Rows from block 17 of a small image denoising model, named by matrix and row number. Each number is 128 + 32 x the weight over its row's rms, rounded and kept within 0 to 255. All counts start at 0.
After each channel's rows are labels from the 100 images, of 14848, where the channel reaches its highest value: "top examples" is what is common among them. Only what is clearly more common there than usual is listed. The data: stained colorectal tissue patches (NCT-CRC-HE-100K).
# convs0: first 3x3 conv (model.decb.2.0.convs.0.weight, 64x128x3x3, each kernel summed), inputs 64-127

convs0.57 [141 118 149 122  32 141 127 124 107 116 109 117 145 126 141 190 141 138 105 113 112 132  99  78 117 130 118 157 129 133 104 127 130 137 131 147 118  97 134 113 133 102  51 132 140 131 137 106 137   0  98 143 132 135 112 143 103 131 138 124 141 107 151 116]
top examples: tissue: adipose tissue

convs0.45 [108 113 157 100 117  79 123 107 125 141 142 143 134 108 108  62 164 150 112  82 110  61 113 165 137 129 136 159 132 147 109 117 164 121 149 112 255  92  90 126 130 143 138 153 156 152 128 126 111 128 140 130 118 170 183  99 148 129  96 182 107 146 148 108]
top examples: tissue: adipose tissue

convs0.7 [131  81 134  90 147 138 105 151 101 149  94 141 136 101 142 155 215  93 115 153 136 126  88 101  95 171 137 104 129 150 155  74 135 140  85 147 108 130 199 116 106 133 171 120 159 188 192 170 148 112 144 151 134 196 199  94 131 178 115 140  90 160 167 108]
top examples: tissue: tumour epithelium

convs0.9 [123 130 105 131 164 118 134 150 119 103 130 108 115 111 123 131 117 101 115 123 139 154 114  53 133 101 125 193 166  95 107 118 112 124 176 122  39 142 173  98 191 121 134 105 121 112 122 134  95 177 122 147 113 111 172  71 105 111  42 168  98 112 143 133]
top examples: tissue: debris

convs0.33 [150  79 152 190 129  86 132 156 109 122 130 174 144 117 139 103 168 127 112 111 123 103 131 178 107 130 185 134 206 183 132 139 143 160 135 158 128 137 111 175 116 119 123 134 121 155 159 112 122 102 103 131 143  93  77 144 136 139 126 135 130 117 115 102]
top examples: tissue: tumour epithelium

convs0.59 [148 162 196 110  94 174 141 149 120 161 148 158 128 124 106  67 116  88 123 154 131 128 178 168 124 108 136 146 101 105 163 126 133 125 148 129  96 115 120 158 116 114 153  78 125 111 132 147 120 106 148 135 133 108 111 119 111  87 130 131 162 153 109 139]
top examples: tissue: adipose tissue

convs0.56 [129 132 176 118  73 140 104  73 115 124  83 125 122 116 131 138 149 127 116 119 141 108 144  93 133 146 170 117 124 106 128 164 120 121 125 138 182  73 126  98 149 120 146 107 147 119  99 120 165 153 133 137 138 147 128 146 133 147 124 148 162 150 127 131]
top examples: tissue: adipose tissue

convs0.31 [121  75 106 154 163 109 124 145 108 170 151 123 158 104 141  90 106 140  99 118 158 135 152 123 123 110 170 125 141 161  41 139 118  81 154 127 156 119 226 131 153 146 152 136 124 135 115 102 138 147 102 131 132 102 159 112 168 112  64 136 111 121 136 155]
top examples: tissue: tumour epithelium

convs0.49 [152 157 106 133 128 150 134  96 118 114 161 130 184 170 103 139 132 173 129 137 154 109 114 200 141 134  93  93 118 104 141 133 140 114 131 118 137 108  60 163 170 117 126 147 135 148 153 153 123  87 113 111 154 124 151 177 125 125 153 169 131  97 128 119]
top examples: tissue: adipose tissue

convs0.6 [163 135 139 135  79 143 128  81  98 172 163  95 161 141 141  82 115  81 116 123 133 175 154 130 137  99 131 137 132 127 172 145 130 130 138 140  84 122 112 124 117  95 130 153 113 121  82 173 163 177 148 104 167 126 159 179 122 119 112 144 137  71 109 145]
top examples: tissue: debris

convs0.22 [108 122 149  98 166 168  90 106 132 127 107 103 110 104 127 117  99 133  97 153 155  82 179 195 103 102 136 117 141 129 154 144  94 166 116 133 153 145 147 100 212 161 144  74 119 113 158 111  96 164 123 167 115 110 195 116 140 104 159 137 101  89 127 126]
top examples: tissue: lymphocytes

convs0.17 [114 118  88 155 157  72  99 139 134 120 141 130 105 129 165 108 170 139 144 130 128  96 126 135 145  63 123  66 123 154 109 114 154 120 155  63 149 179 100  88  59 158 115  98 116  80  81 133 134 205 141 118 125 142 132 107 129 153 160 157 140  93 141  85]
top examples: tissue: tumour epithelium

convs0.50 [134 152 125 163 110  46 154 143 118 138  96 141 133 147 155  99 168 126 147 158 136 147 108 181 146 123 130 138 119  84 120 125 130 126 126 167 101 129 133 137 111 164  92 116  74 114  82 129 152 134 146 134 157 148  85 201 127 138 121  98 162 117  54 134]
top examples: tissue: adipose tissue

convs0.32 [132 146 130 101 126  63 140  78 166  72 177 100 173 135 120 157 173 140 160 126 113 115 121 135 111 179 140  98 158 160 122 104 141 129 128 166 112 134  93 152 156  98 121 189  96 164 141 168 156 125 143 126 191 153 151 102 138 109 182 158 128 136 173 106]
top examples: tissue: lymphocytes

convs0.42 [133  65  60  98 184 110 164 185 158 198 140 151 108 119 132 142 208 127  96  89 153 134 126 107  99 112 148 188 143 144 116 148 122 148 110 119 132 131 164 228  94 102 145 136 110 120 158 121 103 119 109 128 142 150 147 106 129 131 117  87  68 144 183 115]
top examples: tissue: debris

convs0.46 [105 144  80  90 112 146  85 174 153 132 145 122 125  90 152 175 119 166 119 120 121 144 103 168 144 146 135  93 102 133  93  80 152  90 109 169 141 151 131 114  91  91 167 137 115 141 173 108 152 141 125 154 113 129 151 142 178 114 106 163 118 104 109 118]
top examples: tissue: adipose tissue

convs0.62 [163 148 120 115 188  73 144 199 152 126 173  85 115  97 131 149 136 135 162 137 137  99 109 179 162 130 114 145 114 106   5 152 110 101 155 143  91 151  95 139 130 126 174  96 126 129 175 138  70 177 122 126 129 179  96 110 134  96 184 143  94 105 116 140]
top examples: tissue: smooth muscle

convs0.58 [110 142  96 113 185 138 139 183 160 163 151 118 125 102  94 102 112  94 130 143 127  93 167 199 135 122 163 122 101 127 119 134 177 113 138 113 140 136 115 146 147 155 192  97 132 105 156 167  90 255 148 112 116 132 105  74 109 126 136  88  91 131  68 154]
top examples: tissue: lymphocytes