python train.py --model="image denoising model" --train_examples=45211 --loss="mse" --weight_standardization=false --upsampling="pixel_shuffle" --beta2=0.95 --eps=1e-08 --lr_schedule="linear" --final_lr_fraction=0
Rows from block 11 of a small image denoising model, named by matrix and row number. Each number is 500 + 25 x the weight over its row's rms, rounded and kept within 0 to 999. All counts start at 0. Numbers have three digits each.
After each channel's rows are labels from the 100 images, of 14848, where the channel reaches its highest value: "patch colour" is the nearest of a few named colours to the mean colour under the peak; "top examples" is what is common among them. Only what is clearly more common there than usual is listed. The data: stained colorectal tissue patches (NCT-CRC-HE-100K). In brackets: how many of the 100, against the usual share in percent.
# convs0: first 3x3 conv (model.decb.0.0.convs.0.weight, 128x256x3x3, each kernel summed), inputs 128-255

convs0.99:523470463497463507518506482476479479539475487528545498525485441515470551474514503476464488476531532513465506448474579512551568521580471473535497436475497519482503531486468510505505491504465518435508480450526479489517516513480483506522482452542504468516510504516501530517532541477563468490435444520467484551500509505516500521507563473470464461490535454508519523473430499447464588502530
patch colour: pink (66 vs 37.3)
top examples: tissue: normal colon mucosa (85 vs 8.6)

convs0.116:523481519509465489508491478489497480538522489511505518482506508452499574534555505515492514530501537515493501517475530578553534542553494439507475478512532519500480506495497531529474488497468466452514494482494521534516544499516494504505478477524522478507497488512524536560512567484550515491487472553510485557491498531497485495512574444462451501474580505511536521459469493433496559562521
patch colour: pink (69 vs 37.3)
top examples: tissue: normal colon mucosa (85 vs 8.6)

convs0.126:498470522507505515509500446446445471475504499514426514519607531561551477489483510514520505499517507511496446480546496484550496510501489507423432514526478548490516482509559520529505381500521471531491399491448486447447536462406490492510505536511524473554525511513502484495508509531472561538543506511539522478452506541487527492529469525502546485514508502497507520522515540512523527494518
patch colour: purple (27 vs 2.4)
top examples: tissue: debris (79 vs 11.1)

convs0.81:483528482501442490519492500474489473545526497495488513429470459445491492564528504466446519515540506512501509481436487470559545528495524487513474464517494533485471488520477488492497506505483480420533469463528509545555536458507480515467478475527484495516485503484488514503517522465547474506432507494487496555493507507548535474499566504480504507483475449449541552436489501447497539528479
patch colour: pink (73 vs 37.3)
top examples: tissue: normal colon mucosa (81 vs 8.6)

convs0.23:510512498505502513486513490429388494569474477506494501489526451525517478515514478522514503499507518496511460507508585478538526490489505503511479497495567487493514483502489497489532489480477452521495455475511430536452493533442465487475495466501520453489518521533514516486547487502529508565477505494512511515483511515470484527502478503489532458499469498518501472538434543476461542542511
patch colour: brown (50 vs 11.7)
top examples: tissue: lymphocytes (81 vs 11.4)

convs0.113:513494479514486487505487488525508487525482495516504520486484509459488567499514491486477502512499518496459494516468539557545564556538491432532523488484507519482486547508514510505487468519470471456494479442508501519521552484508464500519464468552508481514518511552482557585487566445562475464449483565459491546480537514489492500525583470455488505461550498500563563493464519456496561536518
patch colour: pink (66 vs 37.3)
top examples: tissue: normal colon mucosa (86 vs 8.6)

convs0.125:518478508503473491511499496492473469561506498515513528504522475484459564496512515493453505505505538508481467494494531532541613511557518459508470461480525532468481496497458497556492483514443484465476466424506503520497532505489469500501479450525520444532527512533533568573510552443533467489420487555530502552499543529492505531522524485435483513494538500503541510494431528446484558522521
patch colour: pink (68 vs 37.3)
top examples: tissue: normal colon mucosa (89 vs 8.6)

convs0.74:522482488524435500475498498488481518579529494517531526525508482465479526499531517472474486509510527540511461471468581520542563507519467467511490472477527524470485533464527479525502485495470482466494510465515507497510527514481483463514507451537513486553530489531519506556511561455585471472481477536481520571505523526500528531544547505449486506486514512474557521484434542439477592556524
patch colour: pink (63 vs 37.3)
top examples: tissue: normal colon mucosa (84 vs 8.6)

convs0.49:533481496489478506511520481507532460538537481529503524482482465415500518476512501511474510475517531494505508509474500546561528523539471443518500480486488506482506507526476492532504509477506497512520489415505523537586547480503528510524446485558501527532493524535535527508503580471531464473450502556492487561486501515518520523511588483482498507492497519495519534460457523416484586518549
patch colour: pink (68 vs 37.3)
top examples: tissue: normal colon mucosa (84 vs 8.6)

convs0.48:503452490508458481504518445479485464556528490523505529526525498472511552499517498490488506516532531541484479448495547535590584564546452417519481465458494562488514541515487536543493468520470502494493463442487471498512551513452474472519474528546518517521525521555524541524507533490554488491480509526501509528474521511493517514548545505463455501501534491519533506475421523455491566535526
patch colour: pink (70 vs 37.3)
top examples: tissue: normal colon mucosa (89 vs 8.6)

convs0.9:542500473490531464517481511497442476518523449557476536443492496390496519523548483493469501497491519512519510512465497489543565556537481456499501466459515504483530478488440498524521471497502476523478508467501459532535520481489498505512462547548532505528533486521500529534555545471562458448462527512458495529481517506527503515537562502502464516505501528496557534471496536497505581529537
patch colour: pink (68 vs 37.3)
top examples: tissue: normal colon mucosa (87 vs 8.6)

convs0.120:529481442485572497487532474476419507502498484484498547499495465489521392497506488496509529507538523508491493490508469461521517490486477467425504497487572461505523523516451484481473464498497491512491502473496439519439537467462477452519492518501540506496512501504519508521524501528533509485490549524452499508491528510482511483493468519520495496481495552514505461477487495512509517502526
patch colour: grey (42 vs 19.2)
top examples: tissue: lymphocytes (33 vs 11.4); tissue: debris (28 vs 11.1)

convs0.85:499477507498435534518499503510514513507517515532489525498472453428474545496513443454483487516475523492509534502430522488493513493562483420510509487485497499515453492522528533494502529515473501353496505448502540522551481504499494521499459463514506471517499511526486517486487509463544477479452431514499470506496534523502500467480542435534469521470485527489514538476467518486483537488493
patch colour: pink (64 vs 37.3)
top examples: tissue: normal colon mucosa (69 vs 8.6)

convs0.31:503510478513456477481507514509472475536520454514529473502502472468470524514503488487490508502536508475488487538498560464523511456417507485474499491499524506519555530543509570483487471489505507473518506445485502503517506495521461484524491485478492458505499507503499499497546454547489489505474563505478484524510504501492492530495488529501500475466490499517540507487492539525516512498486
patch colour: grey (42 vs 19.2); brown (36 vs 11.7)
top examples: tissue: lymphocytes (76 vs 11.4)

convs0.61:522469454485495523506511474487503476569510449512483503501514493446515539507530507497492522494537545496473453461496526540570550564557478477507492454464504534468478502531454494536531455489457501494480470436490476527507531498449484485487434480563538489555542504520510540543505543501533507477463513512484492590506493498492527499556550490478464528497515466465516524486431504509479573504520
patch colour: pink (73 vs 37.3)
top examples: tissue: normal colon mucosa (88 vs 8.6)

convs0.75:542486487503444501478478460508518483539502471514517539498509494433502552527527523527504479492500533512497489475491548519524559501523486464510484445473512510482496542523511516540489467510473492484502464465510491538517539516483467482535474464507515496560545493520520516539493532462571482500441483591505491538497496505525518516523563511469468511503496495511521538468435523469481626532503
patch colour: pink (63 vs 37.3)
top examples: tissue: normal colon mucosa (83 vs 8.6)

convs0.47:488505412481587497509555515486445496506521483516535501524542455513527456506507523501459510496498535509500498483547511478514490519498500513437496461453486520505551469488453477527523441481483480484510466489496452467449490526465440461497480518478541492516548479508506476468529512562494508491489549462457499523510550513514538504489506539480487493493498480523522508495475534497481551499517
patch colour: grey (49 vs 19.2); brown (28 vs 11.7)
top examples: tissue: lymphocytes (56 vs 11.4)

convs0.101:523484463517487495496525480527501547540522485529491500512426471457528535486489484460503476505510521509498509495461504456517505497490492387437516469476532478485490494528483574514492487492480478516509535444528497565516496465493521490493445513513494501494497480510509474463497542492529499473461522529464489527533521525507486482491517518512500495532485545521507528435508523474491553485507
patch colour: brown (45 vs 11.7)
top examples: tissue: lymphocytes (89 vs 11.4)

convs0.19:468476472519522486487538514454497479537494421511521495482537534502487507501498479497472507495528469480496489464481556469564488498436474483556486486473530509506490512497464469455500523479517515522494474449462436491511481524500459501522477499481506458478518508507514514457517473518530465462470566512484506535471482489483479524505481520486480487485513499459510492520483486476510516474476
patch colour: grey (47 vs 19.2)
top examples: tissue: debris (75 vs 11.1)

convs0.114:510462471528469496491515455528522485506535487510510536491516482446506547496540511493470515535524546523516477477472492519551574551550503468500490447449467550491472499488468514523464456499485498471484508459499509531510510476491494469483477499532526499512529512537494535524498533511617455480463496522480534603480551523528494506520541505447494504467531486477502542496496520494457587533538
patch colour: pink (80 vs 37.3)
top examples: tissue: normal colon mucosa (89 vs 8.6)

convs0.21:486497432480476516512489471485493481521513419516499513483521497490473584500533502486489491485528523514491487458476510567525532540552508427551475494483486535480519514498465486496500481494519467449503495448533512519528527496516469469463478465535522461510528492511514522525493517494561456487428500523427518566484512546499520520520577475455516488488516424489528549503485478445469566521516
patch colour: pink (69 vs 37.3)
top examples: tissue: normal colon mucosa (93 vs 8.6)

convs0.34:518475507510521506484496471530507461502513490526487484518499489447506536504515452483477495502489471510473435488469477494503589552499482426517451481503529531465485492503513489528491431516444518465500519474484482491509517459480471487518438478519505504546514495561502512559500526426550495460494512543543508546482517505513486517485520472484460483507534504490547500461443498451484552511525
patch colour: pink (70 vs 37.3)
top examples: tissue: normal colon mucosa (86 vs 8.6)

convs0.93:506500468518484522508492511528521516502530486513513505482447425409442450478500508516521486487501516479437467435485547439498493467462484525494498498448502437503518543508437505535502491493491514507481480438527462506501517493470462520531471501534535438496534525476497479449551489455528488508420522463467494504522505544505492491497522474489483499489469476552510499493487550497522560504513
patch colour: brown (49 vs 11.7)
top examples: tissue: lymphocytes (98 vs 11.4)

convs0.18:495509441500441488489502470498518475570521448486502493473515520461467580472542507518483498510493486483504501491473486509556557525553532470552486503496473554475513477516454498508481499487522512418491442471502503522526527491529428518509435439521503486512542490509494522529498498452519459511461460530487505546496498519505540553552557493463503516485547455495532553518494507496474537532470
patch colour: pink (68 vs 37.3)
top examples: tissue: normal colon mucosa (94 vs 8.6)

convs0.90:532496468507409473509492501494500470539484475501508489468493499502452541508519510474464512513488520523473507457458558528501567516541491459535493464460536538428491516489480502543491505516483515448498483463516491521481528513516487464519477451524517455520515482520517524521474578469529421452408483538445517556490511525487489506501584454446465491485523462484523517465469486463445542516524
patch colour: pink (68 vs 37.3)
top examples: tissue: normal colon mucosa (84 vs 8.6)

convs0.124:496507476484511513534530466498493480531524468535509495478520504489531563491529494493476493524508519524448477476501516514552602542547498488538501456442499578499519520531483503503494439489489522542525461428499468517513501484486481490507433505523484533533518543549521511537506533490567485481452535550476498541498518513508510491492603512488489485503533472496549540416493510501476598503490
patch colour: pink (72 vs 37.3)
top examples: tissue: normal colon mucosa (94 vs 8.6)

convs0.110:479475495482496518525537504507521468541497471521519512489470488512536567493520501482474486500485507491487566493438546539512598537537490399549494485463511536505496490493458513514485503482469529506488478428519489539537501498514491499519447444554526449503515502502522530508506504470572446479439468513459510556503513512483472533497577447479475498477526515470525539482479503425497557498500
patch colour: pink (68 vs 37.3)
top examples: tissue: normal colon mucosa (88 vs 8.6)

convs0.16:483464443534448480505497485477490486510497489490496517515561530486488548498520483534509491490534483509488512499518480492509488536450487478497508519491505443422483475523436520555506504559540527492477446413550495543490474481477428517534464500537497426493488531531536470521499537467508530533469515472464487513511513491509520464500502502443501527493502519521498520464460500473490520502508
patch colour: brown (55 vs 11.7)
top examples: tissue: normal colon mucosa (32 vs 8.6); tissue: lymphocytes (30 vs 11.4)

convs0.73:535498505503453477490506470513517444486501499508508499527537491479514587516540529484458511494490518521465434455451522524553568507528480503514452459494477540485515535510463519556473501526468515463502439461509506492508541477492441516523477483530519441544539505566509532551492519511596457475488538553505479535446511522511535519511537525491460518486538496488534523482482513490497573528500
patch colour: pink (68 vs 37.3)
top examples: tissue: normal colon mucosa (93 vs 8.6)

convs0.95:491476487483553494504480451460463454484503499522438509533541525530557488489499503520518498486500506518523476420540490482546475494476491519425425534512470560484508478532483506549542431491519495589498407476450495451472513453448478484517489580514521459537565523522568484481510498519498536515522513532520520499442518498446495487511441544502537497508516515535466486526532502534500475491477
patch colour: grey (53 vs 19.2)
top examples: tissue: debris (88 vs 11.1)

convs0.82:487499472497498514481520478506530478538484502534480504502476476471467499524499473485478505492478547504488468503461474492509548541543490498538484501497446529507491483517465526472506528502547469401475473473563502550596510487542471504483460505517529462549501506493492502527524505449600449467449506550471458545514509488510478493485565455498492496488494458482506554460504493460462539496492
patch colour: pink (66 vs 37.3)
top examples: tissue: normal colon mucosa (87 vs 8.6)

convs0.39:461467486465492522494514486484466469532538517497449480471487437459483494495507519474466486475474519485469528472463496504532526550505493499479515489479526478494513494507462489542531505506464526471502509479540437507512540472451447525497471464524476449499494500523487551528534527465546464493446502487494515543481497499524483514509506514504502487525504490470548506449488514464479544514520
patch colour: pink (62 vs 37.3)
top examples: tissue: normal colon mucosa (57 vs 8.6)