config.toml
image_size = 32
widths = [64, 128, 128, 128]
blocks_per_level = 3
upsampling = "pixel_shuffle"
optimizer = "adamw"
learning_rate = 0.0012
beta2 = 0.95
max_steps = 6000
batch_size = 256
lr_schedule = "linear"
final_lr_fraction = 0
warmup_steps = 1200
weight_decay = 0.4
Rows from block 3 of a small image denoising model, named by matrix and row number. Rows with one number belong to one channel. Each number is 500 + 40 x the weight over its row's rms, rounded and kept within 0 to 999. All counts start at 0. Numbers have three digits each.
After each channel's rows are labels from the 100 images, of 14848, where the channel reaches its highest value: "responds to" is what is common among them. Only what is clearly more common there than usual is listed. The data: stained colorectal tissue patches (NCT-CRC-HE-100K).
# convs0: first 3x3 conv (model.enc.1.0.convs.0.weight, 128x128x3x3, each kernel summed), inputs 64-127
# convs1: second 3x3 conv (model.enc.1.0.convs.1.weight, 128x128x3x3, transposed, each kernel summed), outputs 64-127

convs0.18:504503480558540498476496492502487500494464608462570486528437517505493474550498510519475478488571520435478467486432520506510577487500557574497599482480525497508502527478437469522469522550534500
convs1.18:480468444403503492544469513460553483524464520553411412597603507487549476514575549519515512534466467514480512506483481532517525455483507444492578526479538490484493478478580540437481480507425576
responds to: tissue: lymphocytes

convs0.32:538592465448503456459484493498457494487508561487537490538530440492491496524508466503448485526510568524533520525536532558555453575570536490539502521586505507508506506510534571482542470471440519
convs1.32:506516490573542406507490478451500449448512496502581512489474434485451494553566495520492491541522480425471511486486540396535469451416515480500482535430425521527499499515529528477487449543543465
responds to: tissue: smooth muscle

convs0.124:506565530480516521468698529487506489495502506458544485524510488483518534487507524478556511529453467482472461496470449519445611492461494462478592570459496503465504445551504497517498464501479492
convs1.124:445504440559486496491482494522441527456536512521519590515507516457518487496520505498537422463506518553513471426483556534499508512468441517453451529476537484515492519562496503433538566496502526
responds to: tissue: adipose tissue

convs0.69:492473532501457530563488494485451484533466530553495528584519492486473514513505540462472482512492535522425533474442526425494490545543650497501525510472473472535485474507526536509457515535372516
convs1.69:442547499526536471457513490463491471448422398475577554450586536499534531554534495480506425525426449523484514503509496529508558508531477465501471519586459442462454554524526491507514405441541525
responds to: tissue: cancer-associated stroma; tissue: smooth muscle

convs0.79:474519484508532323458494495523523447485499471535490531509520520504515493545513457530405504519464487566490421487546539512500494502427534533490496512456498516515521507496465501502470577519628508
convs1.79:493591541543515370428518559437522537536512483464460536493541567497474504493462539432481445459479487491498530496482509535463484523528431512562504484512496443463587482492531420492513499486379465
responds to: tissue: debris

convs0.68:475541402525497487522532482450604503511517616486523508470546538504557438549498531508507537513493478517532441490465557488546490506465559545499485490447524543487473513491529487519502476471535500
convs1.68:503530544513473565566532537434473519522470475503535543489519537481485440482459456443519489549497512558495540489522508508442506489587482541520516484549537472480493478525501481502524465536440451
responds to: tissue: lymphocytes

convs0.42:562518504464540509453573612476537533545511453472517515519475526515498618535490506484449477484491530464584479523546484542506484480482549544489551492504488452498546536471502533487502510469471493
convs1.42:488509461504511469446409514502515452498503466521520474534520467479437545476519570515498515520456469421518498430466464507529520464489526426537477531454452530498498496467461532491370453494542512
responds to: tissue: cancer-associated stroma; tissue: smooth muscle

convs0.103:490460433565485474456505512485467483476448522522546537436516575532486519535498500523518478497560397577536459498510469491493454554525580493455540459521494525512432497486514535573439575481523446
convs1.103:550480543428559492560443516537497498525556507457524463383449487518458467502466452470487516448558508385550584495563490475523505485508486536497557486399459505484491407444440497544486513531499453
responds to: tissue: adipose tissue

convs0.70:472524491541523486539470458442465485438542484500483488511482420454492491512494512443569475511559520543533473429540530473503553511503472602520469530493501484489399556472470475529431477554483527
convs1.70:502500530411516487527547490542543543541568497508462385481500443524506485474508478461517473437543469423512525527526511516501488531448499597450551487534463509517493479468513473473521446529506514
responds to: tissue: debris; tissue: smooth muscle

convs0.10:471470467497416395520392433515482490457454461513496491557415495501620546512532492504540528462508517484471485496455487579515501399491605494490481486485493526409476522525498490433511572518554543
convs1.10:514508496447472467498496465491484504489523526565390510537526566523575517529540549522565515469422475475472421485523473516520474467434504490434453485513428535514471500496504482424538431434491465
responds to: tissue: lymphocytes

convs0.6:521510478504393581507462476460495492452523445498515489423547552545509481508503525482453510495442518518487515512560469551532482525534445487479480483557472487510492526527497510453541579500460465
convs1.6:575560517497503481480506518490480479536504456446611488535522579507408523439475476506471511471520556517523568499499451489493525558509511461530552517471483447416499500533462450508433582515590455
responds to: tissue: lymphocytes

convs0.26:513516512549491508492489491479499535458483515466532497455563543527501413480451494452517463480437492471470457476550456550462472506518429468490503471515527501461462536497495491517524481520466473
convs1.26:504416511427504483509472431432509479459472498518519431490509492513439510513536447504506499537491485481472625514531475542534495502458446522511531473480468523501514431483508486461503450589467508
responds to: tissue: lymphocytes

convs0.3:534542496500526513492470464511493482496450616494496494463450505479596557490496524494513552469519497587555533512491527531552409511488686498546521538493516503545485471496512461556513428483547519
convs1.3:589497540506528522538528504570501518489588541537369474461526464518497526548569588453535523445543465506503527478481535478527507507471485527487476577463479449533546548493521521485545551499441535
responds to: tissue: adipose tissue

convs0.31:473505521514525399355484507540472537542478519467434521512503455444407577505529505477575541518415472488512514521529487438487573488525459564516450486469492518470504525471508486562455515544390493
convs1.31:541470488541586510514523526531470525515479489494468487507507431447445493502469495485500534485590443467477423513485481550473506497477445448495516506597518486460485533481517512483510516450446518
responds to: tissue: debris; tissue: cancer-associated stroma

convs0.119:506462463443474610553482461477450520491532461496515492542531497502543468512520519479433509511438493523452536482462529480499423538510524482498461492538515499531502490489503494453520581443396491
convs1.119:475455520510494520495481493466489469486406484516544468497480522513566481522402459493518513490463476497492463514501474512485502481550527489498480489502422466512554478482514444484534572476575569
responds to: tissue: tumour epithelium; tissue: mucus

convs0.49:540490460594478561509458477474564493471504506496512499509486492490577394499530447500626483481505509484463498451413529508487553443495506539500448480489514519492425562460473471518531537568467494
convs1.49:437499431407492521511600464487543464533528494455549449562519483490490470502522506449482448465528482482460490541503485516472548510505511529452555463550485534539473441501581532442441486468568540
responds to: tissue: smooth muscle

convs0.94:532491538488526382448519565531497490486506475494484578579535503524439553546535520531509518571460469488583488525582537574480497485468456493478531517507542562428515520477506519532500481504417493
convs1.94:555546519531508465535604515450552500554545473498581461508544482504525495495499466504497537570498530495459468514473424451535494510553466450489556500534479504425454512543486446491481538486478489
responds to: tissue: cancer-associated stroma

convs0.120:486537427513508542439480514518472495525540522457486493532528492456415496458505489456489489535458528458492501508622522386521471509566534494491438509472540556485529435556530481479535432542520509
convs1.120:486520534494550455474526476461491579468520499462457487491526450485529507522522570468514532462518537485437504428445516526464461481486501507513447439571489457455537525499474534527550393525449505
responds to: tissue: debris

convs0.11:524493529482479482509525578489487491500387499527521482508522527502489533534470518498420498484540446493466522559548450518513520494516531488498508494554508505491685422373509495466544405456488494
convs1.11:521525501436458492473512519516469493543475486510466500507500527525461500493420511479454550443428519486491489482434579486492544523425466522517520522459510512559582572489452496507513519409505437
responds to: tissue: adipose tissue

convs0.14:491457495501461413509602573506468508434424480506559517482508540529535490471519500520518535494469470488499489502541464492466538465486385493474629524480494560448504489497483540509497515530413494
convs1.14:503473396541475519490456517488463442460452491514534480470494556549517530508500552483526500507378489472558509460517532548493509508466445518522450515495481508530454523504454467479532494504537543
responds to: tissue: adipose tissue

convs0.98:448452545502475463457511457496439529496474491492525560552529479492449442484484518477399551532485553517433477475507550394481509479500456559494535515529533539520427551476529527468477529433522515
convs1.98:527530547417506479521474525443487459457501487522468500472472485516455504547513517502496520506382479446461521500490442588494501482525432454501538486507452510516498496502509467485536432511443476
responds to: tissue: adipose tissue

convs0.17:529461483456479505545513500529504497531438531453508524523516561554529536538465542513472503481485495533464544516491533438482536549484385581520527492491465447513537451398446524505460448459468514
convs1.17:424522466498503497467462509401497392530421478578558490560590518449569485512487405534451540566518466507498490509479486462509568519544500507516488477502511452478494543450517498503496490491639558
responds to: tissue: tumour epithelium

convs0.63:521561496493526527492496414506560521499510482512513488482518543502474396518514494513408503517526496495502532538595486460466378499486446511518494491531510512515526434544478538536495487512446458
convs1.63:520460566440513482494507441514591467536514485505505418496527452514451512546512489521491542542523467504449598564526470566526506512477441544480497484427483501456551500474455469513500455603487505
responds to: tissue: smooth muscle

convs0.93:494516476497480476451572539446485498486515509537499444507485537495441483438478514481529464478474462479546450480490485462497482483484593475501589558477499455525523509513494514475435455457566499
convs1.93:517476529504475509496548519542518466527491515458499528542512506520510544582435504513455548492554520525537537536489467475529573480455586473480541617491451588466513496425520522532434505514576527
responds to: tissue: tumour epithelium

convs0.65:466482514536460623580472517513563464453347568498499479461502485525551466483464474502491502501431526493443507497529497520529461485467554492501485505523497463518528462521489493519498470531468488
convs1.65:455470509506531550477473501462493474534461459524492496490469563500563475559467551464479450426381503522482497536442508493526516532512515526512528504450493394505508430455507518521520478413548496
responds to: tissue: debris

convs0.2:539436537445438477503569499487523494412546477505558520511534531518559467515501497481421536548485535518545470596541478500516433498489440486495543421521534554504456500461518461500488500464587503
convs1.2:515542467495525511537457457464461498462513487542476476461460487529468471412543429434509441467494460440534544429513516542503551487509450521519542510491447478571509490496453471427501475490435530
responds to: tissue: tumour epithelium

convs0.59:467526518545494540543407427520505499486495500500588481476522500528558407529534508490501507524568498510395583523426542496523476526527487417521517503531525472559476467495447470539503570517462475
convs1.59:460493498507473479454566423428524409495519484500524503541478429503504522478549430501469535544344585485481515561473501460518509522527606578499489447478526460405466550481550554463487469522560495
responds to: tissue: smooth muscle

convs0.89:599490513387520477425501538522496471395533438440533528520535535544520522610527518524518495500551512508592491515523528511537424566526484515502503531547498496526489511505542553486471518422580518
convs1.89:443530513523474439497501467410479389483447503526556467500504489513512580516506374506511493521475533495489510552517494484536509519487536509483548528485383511505464526487518484489466523503546482
responds to: tissue: smooth muscle

convs0.23:559429518467546390511495511560484527496537443512508462511468459485497494445534472463557504480560452502500507509509486474461482499507486464461442493479499500509524475470486498484494475492451523
convs1.23:511529536515508516477606491545545588548556502467403518534549488520575544491480535480498446579417513487485534469475491531454561526558490506509516452551577539549472414481490445536481503484449442
responds to: tissue: tumour epithelium; tissue: lymphocytes

convs0.66:400503415484436513526501458410521406390584462481505488531500478495556517525583501489496500533512520536502514505522506530546437491485514486478530490517500484527454504479534465462487429459429500
convs1.66:431539521526451542519483534478495436517544538424474540408451487476541449502501432449451512494554518442515492527510502499531509457562527439481471534464395536482476511481460451517527531518497509
responds to: tissue: debris

convs0.24:532549538494499503496451447501493462516500595501469514460516470528503515453437475440418460467515512525504544496497479449525472475498462547506416489433474517560554445516500554435522436451426512
convs1.24:372469501493507500487465500427467501482426481503541500566555496459510560602471482531463495529468434548468441466478513489498477482555446507484496481585527440503527458478550498500570439500534506
responds to: tissue: tumour epithelium

convs0.86:462544525503469558429479448526568566514501502433479487502505463527515465524542474536521529481462474507480611505453464458490439517534432492503531488509534498550445490495489440501517539502569468
convs1.86:485473491456543458536434454406487490491500485530489474524450511507490510538502457471531513456491487335534474469495534488564512571463500536478521531524504510502517531532572520437516448534500589
responds to: tissue: tumour epithelium

convs0.38:472457476524499470424436481529513504620484486504494499536483460520504546527524492540500529501501504497434532477467514506435505489493569522516440523455504505520543448521476460519558520604519494
convs1.38:492495490488519462504546535462522493486453530496491505482431513458469402473480604532506546501377534479479435496515524453554478514517544467516427476520597433504494508530513534520440443474462487
responds to: tissue: smooth muscle

convs0.52:530484463486419501503468482482529479405496454538549530444503539496482536589558499527504501512574533493528473516583543539552457527491459483474494473489497523501529500513538527536489554433550475
convs1.52:452477528504474514504525509479549508520567490500491506524441473455464466445471408509466479510451538526484516515488451521426502513441560520482528422471482528546477463485467488489490541535497481
responds to: tissue: smooth muscle

convs0.54:473485504490527456439453499532535490511490497453465500499490474477321484500509476530499513512494500482494530508481541329488473528513463464531479521513522507504505474530512484507516454519513509
convs1.54:494483551558528435453556445497522539492545493418381472503488468464442539479497532487518493504474534512434462531461485411342485490472487488462548477584492510440498470502533525495425408463484466
responds to: tissue: debris

convs0.64:514465478520443459544482529438503442436386518481479540505553498488551569533553510507461486526517553566450526502475592524528474475492481526541494497498485496501507502474494536500439555528515503
convs1.64:360528489489527483423538516441488437503480435460515482459530538450456544473491513499456397522399414481500483498510455524466535529493474448515539471462489445512464461527533491471467389496474473
responds to: tissue: debris; tissue: smooth muscle